config.toml
encoder_norm = "rmsnorm"
encoder_shared_expert = false
decoder_channel_attention = "se"
decoder_blocks_per_level = 2
weight_decay = 0.1
Rows from expert 0 of block 6 of the encoder, named by matrix and row number. Rows with one number belong to one neuron. Each number is 200 + 40 x the weight over its row's rms, rounded and kept within 0 to 999. All counts start at 0. After the name is the row's rms in percent of the matrix's.
# gate: expert gate (encoder.blocks.6.mlp.gate, 8x64x128), inputs 0-63
# up: expert up (encoder.blocks.6.mlp.up, 8x64x128), inputs 0-63
# down: expert down (encoder.blocks.6.mlp.down, 8x128x64, transposed), outputs 0-63
gate.17,103,192,145,196,197,209,236,207,140,259,197,190,184,221,207,210,206,244,207,220,238,228,201,235,207,266,203,210,127,145,301,154,258,228,182,211,240,176,173,174,274,196,192,176,151,206,267,207,242,229,185,238,202,202,218,156,177,333,273,223,236,224,238,158,199
gate.18,082,205,179,150,223,294,213,110,266,205,206,155,143,196,238,178,240,304,176,147,219,222,192,215,267,254,244,266,167,282,209,178,227,186,148,184,251,180,150,266,233,251,194,195,171,220,185,202,203,140,206,122,146,229,210,157,157,196,220,221,192,172,190,228,182
gate.19,114,118,156,238,204,200,228,153,151,146,203,193,272,176,153,166,184,228,222,179,190,195,204,182,219,190,256,230,228,187,201,198,213,266,224,181,203,196,217,257,85,165,214,240,135,152,206,157,145,234,197,212,127,202,210,199,218,162,205,177,247,210,144,185,283
gate.20,093,169,239,194,235,175,240,225,180,186,178,210,235,162,179,145,178,202,217,161,194,94,191,190,235,256,203,198,249,182,206,223,117,183,223,220,136,237,182,245,195,176,200,210,261,127,187,180,192,182,167,147,202,162,209,235,238,206,194,170,139,185,182,174,196
gate.21,097,194,149,193,192,195,242,150,102,215,145,140,160,224,205,131,228,233,222,262,204,177,142,258,236,205,276,183,259,237,205,172,189,218,227,200,219,233,190,187,215,158,224,237,180,171,320,216,266,244,170,198,189,211,253,105,136,250,167,191,232,214,228,214,192
gate.22,112,175,220,234,204,197,124,264,195,169,247,139,191,267,152,207,179,138,179,210,189,233,212,233,188,201,177,199,150,201,166,260,237,167,180,230,219,171,204,191,149,156,248,214,199,192,253,174,233,201,148,302,282,252,187,264,193,209,196,222,258,272,180,201,135
gate.23,100,201,270,183,204,213,199,250,202,107,214,191,175,255,237,230,126,137,194,250,218,250,179,208,264,172,212,259,98,210,220,189,186,231,211,195,225,136,191,206,96,177,241,253,235,125,188,214,151,288,240,224,235,186,229,257,177,158,223,201,207,162,147,176,171
gate.24,099,198,188,127,187,214,213,191,269,240,201,165,258,185,199,158,227,204,161,203,240,222,187,106,254,242,311,190,137,262,150,220,203,147,152,258,193,182,247,232,181,224,144,242,193,162,215,177,204,199,175,105,216,232,161,206,163,203,263,183,202,182,271,202,175
gate.25,079,143,223,154,217,232,163,251,239,248,250,219,207,287,178,154,174,248,153,169,223,293,150,208,208,229,235,217,178,248,233,175,209,193,174,239,230,177,180,204,286,171,208,238,246,199,222,191,189,165,189,227,195,237,212,206,182,218,249,223,207,167,254,254,165
gate.26,108,244,199,119,246,253,169,183,238,175,198,247,214,198,239,142,281,226,185,227,201,249,204,249,246,212,259,206,289,178,184,160,173,246,184,242,162,218,153,199,185,137,257,238,206,162,253,109,204,178,229,133,165,217,222,116,231,239,181,193,217,158,146,181,342
gate.27,092,156,206,146,236,208,149,208,208,201,254,214,197,147,252,250,202,241,184,137,218,272,210,212,174,193,163,240,168,212,257,248,252,238,168,281,224,190,165,236,231,219,182,187,220,151,167,218,154,212,228,221,207,206,176,176,268,213,151,297,239,146,180,219,235
gate.28,103,176,180,84,171,215,216,248,229,196,214,199,192,288,152,186,256,186,219,197,270,210,105,117,299,190,201,150,149,232,199,244,202,231,186,224,250,159,299,180,162,224,223,177,129,241,208,168,146,170,171,217,233,223,125,164,184,215,185,245,199,141,208,186,219
gate.29,088,208,198,122,229,148,236,248,221,194,240,179,170,153,143,193,223,226,203,211,181,188,241,203,271,200,234,214,221,198,238,228,219,210,222,188,186,154,231,226,216,230,245,252,238,126,191,238,168,211,102,191,80,254,230,241,175,216,264,159,178,156,206,156,189
gate.30,077,217,225,241,239,194,163,140,235,176,188,219,113,211,281,208,151,153,153,200,235,198,145,182,215,187,224,203,229,226,244,247,262,193,217,234,184,168,162,178,168,228,185,170,211,165,215,208,138,234,256,202,228,197,170,139,151,179,190,227,139,180,183,203,198
gate.31,105,156,237,238,212,187,256,252,234,202,156,213,249,165,234,192,211,197,150,162,165,201,174,256,151,233,199,201,138,214,212,204,232,184,241,211,153,178,289,197,175,221,193,272,253,222,176,246,283,192,172,239,216,174,233,214,277,172,197,198,205,278,157,260,164
gate.32,106,163,214,205,232,236,248,267,170,287,128,210,212,143,256,180,159,194,176,151,215,152,156,194,251,175,225,189,242,170,172,138,254,136,115,177,248,207,232,118,232,251,202,222,179,229,207,189,274,274,165,114,178,228,221,194,208,218,246,170,188,191,162,177,185
up.17,113,168,161,202,243,164,289,221,166,264,140,201,178,169,229,209,129,264,225,196,169,208,176,177,166,263,207,174,152,264,246,227,226,197,217,174,256,199,247,192,292,242,223,162,217,146,235,202,205,243,209,238,146,165,218,173,167,278,195,150,201,223,223,159,213
up.18,072,237,215,209,174,206,193,223,141,199,198,264,169,289,195,172,194,127,228,246,208,204,182,209,251,164,198,193,170,292,126,158,172,158,251,141,225,232,260,213,190,213,211,200,219,181,159,182,163,228,194,213,186,180,181,212,237,155,226,130,220,250,108,248,200
up.19,110,203,213,232,206,179,229,206,113,250,201,195,289,193,104,145,202,225,184,215,181,94,169,198,124,317,248,209,196,98,253,200,231,204,172,164,178,249,208,211,165,225,206,252,140,201,198,157,200,217,196,215,154,164,209,247,221,199,223,187,193,221,179,163,187
up.20,092,171,212,227,215,170,270,239,187,169,177,161,243,172,204,130,181,233,214,148,186,191,168,197,203,216,185,192,216,231,192,159,176,155,232,256,164,277,154,182,244,208,207,229,230,161,184,208,190,135,164,146,201,132,169,166,206,159,247,211,158,210,194,261,167
up.21,090,172,132,178,258,215,226,138,215,186,162,145,182,193,255,166,185,254,221,198,210,154,194,172,159,198,274,145,296,303,217,197,199,175,222,161,206,222,151,174,195,226,234,179,241,165,248,200,224,163,192,216,138,186,215,180,203,196,189,181,164,185,232,171,223
up.22,104,198,173,175,196,197,236,123,227,271,165,284,259,107,213,154,228,242,184,176,183,186,162,159,242,281,232,184,262,215,171,123,153,232,182,174,175,209,190,207,280,243,192,214,254,213,132,198,148,200,242,120,121,185,208,211,197,199,248,135,184,187,210,211,275
up.23,104,121,287,191,232,246,190,222,175,185,244,217,158,233,160,192,166,145,199,189,215,246,180,219,218,177,219,241,176,187,257,195,228,235,215,229,249,111,191,211,167,218,258,239,264,262,217,245,197,313,238,195,180,189,219,237,207,169,266,206,145,158,159,161,211
up.24,092,226,239,214,212,159,183,256,138,216,194,276,178,293,169,215,219,248,270,260,176,178,158,212,272,160,201,225,231,169,160,227,160,171,281,212,196,193,214,236,170,190,218,249,147,211,276,161,203,204,146,251,265,186,237,221,199,216,143,208,179,198,197,269,186
up.25,078,143,206,176,235,185,230,172,161,250,214,208,276,205,208,174,202,215,208,260,193,248,111,177,176,215,251,185,205,176,186,184,168,145,242,183,255,212,259,181,236,207,274,174,214,236,195,143,187,186,161,209,180,274,239,207,222,184,232,144,252,176,213,237,206
up.26,107,230,224,174,205,127,230,179,200,215,217,238,201,198,208,196,157,181,196,253,149,192,232,164,303,212,315,220,182,215,114,179,175,195,234,148,256,179,205,176,130,205,205,168,205,173,178,105,188,201,228,198,163,229,164,225,141,134,205,170,196,151,118,185,205
up.27,089,213,163,245,179,209,236,211,162,206,153,176,225,171,178,222,210,147,204,197,211,140,204,189,208,139,214,130,165,168,227,124,153,164,216,149,198,232,276,140,162,195,193,209,170,217,228,170,287,167,197,202,234,221,223,247,172,192,237,175,174,248,268,148,208
up.28,101,177,185,268,236,213,214,191,210,222,161,261,111,166,255,119,149,247,168,152,105,187,239,278,150,159,194,223,250,212,208,177,248,181,141,156,265,198,134,224,230,233,242,227,293,160,190,261,276,205,275,162,184,161,226,222,209,145,217,153,251,265,214,198,169
up.29,078,195,158,121,161,158,154,247,212,335,239,214,225,117,261,228,221,185,175,191,216,201,156,197,263,224,246,215,251,189,191,196,200,195,224,201,222,207,186,238,144,245,207,188,258,258,183,125,202,256,241,196,202,212,96,226,131,262,146,109,204,168,282,215,185
up.30,083,184,188,163,206,171,227,192,233,219,167,186,153,126,194,172,176,230,145,140,270,123,208,176,165,163,193,227,119,200,239,219,203,272,169,258,148,157,187,252,204,225,214,176,240,148,205,229,205,186,170,169,160,214,264,148,229,153,249,196,225,232,177,172,272
up.31,107,149,213,219,229,189,233,263,217,218,152,205,225,213,221,187,191,200,119,180,203,228,189,248,153,216,217,216,151,287,167,214,272,161,181,247,203,159,306,172,250,248,177,218,276,239,212,195,303,251,205,258,248,185,216,270,234,198,226,167,237,224,215,244,151
up.32,107,186,177,234,253,242,225,218,178,236,123,182,234,184,284,167,150,217,196,188,197,151,175,211,278,230,264,148,241,176,154,153,221,147,156,173,263,247,184,139,230,223,231,225,185,256,198,133,235,256,210,160,179,219,208,191,156,224,256,222,156,124,163,238,153
down.17,097,219,185,229,200,127,99,236,244,197,276,274,217,250,162,230,200,168,248,166,207,266,179,241,242,268,218,211,196,187,147,169,238,254,236,221,232,163,199,234,179,170,204,207,230,246,231,182,159,132,228,207,241,252,268,231,155,164,238,198,267,162,255,194,159
down.18,073,246,284,271,225,131,152,201,238,292,215,231,191,208,199,276,142,182,262,255,218,212,187,232,178,231,220,156,199,241,144,261,176,198,209,222,174,165,188,279,249,193,209,173,173,169,181,266,190,209,200,175,164,147,157,192,173,214,181,119,248,202,216,239,217
down.19,125,213,215,172,128,229,251,154,224,229,178,197,195,225,196,141,227,253,191,187,185,208,156,152,132,191,158,258,199,162,200,137,223,227,156,166,224,237,231,201,223,239,257,207,248,206,131,198,157,225,227,169,159,135,255,201,211,203,192,196,192,239,233,229,284
down.20,093,250,153,166,184,122,166,216,203,199,236,187,142,204,192,200,166,201,201,186,275,194,148,176,232,237,283,229,161,187,208,268,190,238,151,180,241,190,184,236,238,163,190,183,176,190,229,221,203,135,175,161,141,223,248,157,181,314,161,180,302,170,235,142,142
down.21,086,192,199,180,171,161,174,289,178,242,224,175,213,303,193,227,244,117,204,204,238,292,164,247,221,296,197,212,156,223,171,198,196,150,148,230,254,228,268,211,239,219,257,201,235,296,244,139,207,216,152,162,266,205,151,238,236,189,169,287,221,174,158,231,145
down.22,104,167,232,170,269,165,172,261,161,194,269,172,185,209,157,265,153,157,186,263,191,181,248,228,225,177,175,236,107,236,176,198,214,211,159,200,201,168,223,176,172,198,191,207,201,178,204,258,241,223,138,273,248,184,208,253,212,135,226,190,160,218,91,239,100
down.23,089,200,139,258,249,144,262,201,153,147,180,160,248,211,172,200,207,157,153,192,234,211,181,188,219,211,213,169,120,208,148,242,145,140,170,188,233,206,271,179,236,188,187,196,214,248,185,181,296,236,167,215,214,275,173,180,226,211,188,211,208,126,139,162,134
down.24,086,161,171,267,237,231,264,264,155,120,117,166,290,203,145,217,162,202,214,182,207,193,243,193,138,208,193,198,215,198,176,170,186,179,214,180,160,174,222,148,219,277,204,121,219,260,179,179,223,224,173,241,158,189,141,221,281,134,148,200,253,186,212,202,218
down.25,072,182,307,200,158,246,208,164,186,268,200,224,251,231,210,211,178,253,187,116,167,289,187,207,188,200,172,277,100,201,250,143,254,203,207,235,226,151,234,210,195,210,252,139,115,214,170,252,182,193,236,212,206,200,124,186,186,139,213,214,165,205,242,234,268
down.26,098,236,161,203,186,309,168,148,249,211,212,270,215,215,225,219,258,239,270,153,211,221,175,270,224,187,180,219,189,193,152,134,237,291,155,220,270,234,106,205,239,171,210,164,246,261,225,263,186,183,188,133,124,232,167,138,145,163,285,218,206,224,226,183,238
down.27,083,230,210,144,254,263,172,184,218,242,275,195,183,114,212,198,197,299,234,170,203,202,273,215,241,206,171,266,160,231,240,157,193,201,197,236,187,142,134,186,220,212,156,200,107,169,171,268,209,165,169,276,153,208,155,214,170,183,221,201,105,173,277,213,224
down.28,115,243,209,157,188,261,158,130,208,264,204,198,201,225,214,207,209,223,180,157,249,227,174,215,214,199,253,204,167,164,266,212,191,256,304,168,162,114,265,226,211,144,233,230,133,178,196,223,147,198,186,200,197,252,213,214,143,214,269,170,176,234,222,142,206
down.29,070,162,171,153,173,280,269,210,158,239,184,180,296,171,209,172,234,262,147,155,133,280,180,134,189,229,209,226,305,195,222,172,217,152,255,224,150,252,259,203,156,185,208,257,152,248,217,183,221,198,214,161,193,181,168,202,244,163,214,182,191,257,241,190,287
down.30,081,156,216,167,200,249,234,254,173,189,155,114,202,231,114,151,228,276,170,202,138,179,240,211,180,241,171,228,258,142,218,141,267,200,180,152,161,274,145,108,169,248,226,175,137,241,228,221,221,149,260,241,113,188,221,162,262,160,181,274,165,227,239,187,261
down.31,111,175,254,207,269,241,168,207,166,260,221,268,195,161,198,160,233,160,202,277,116,152,222,257,241,176,271,136,288,213,147,163,206,167,184,273,275,204,231,160,226,191,168,197,234,285,220,221,254,177,151,233,233,178,222,208,183,177,254,147,98,138,160,201,201
down.32,105,209,167,190,117,181,251,244,257,164,152,216,154,186,182,162,186,268,253,116,223,230,161,132,188,225,153,205,218,157,158,228,213,211,150,187,243,223,244,175,227,230,215,163,200,194,220,175,172,292,240,137,150,240,164,145,218,235,177,231,279,171,194,183,235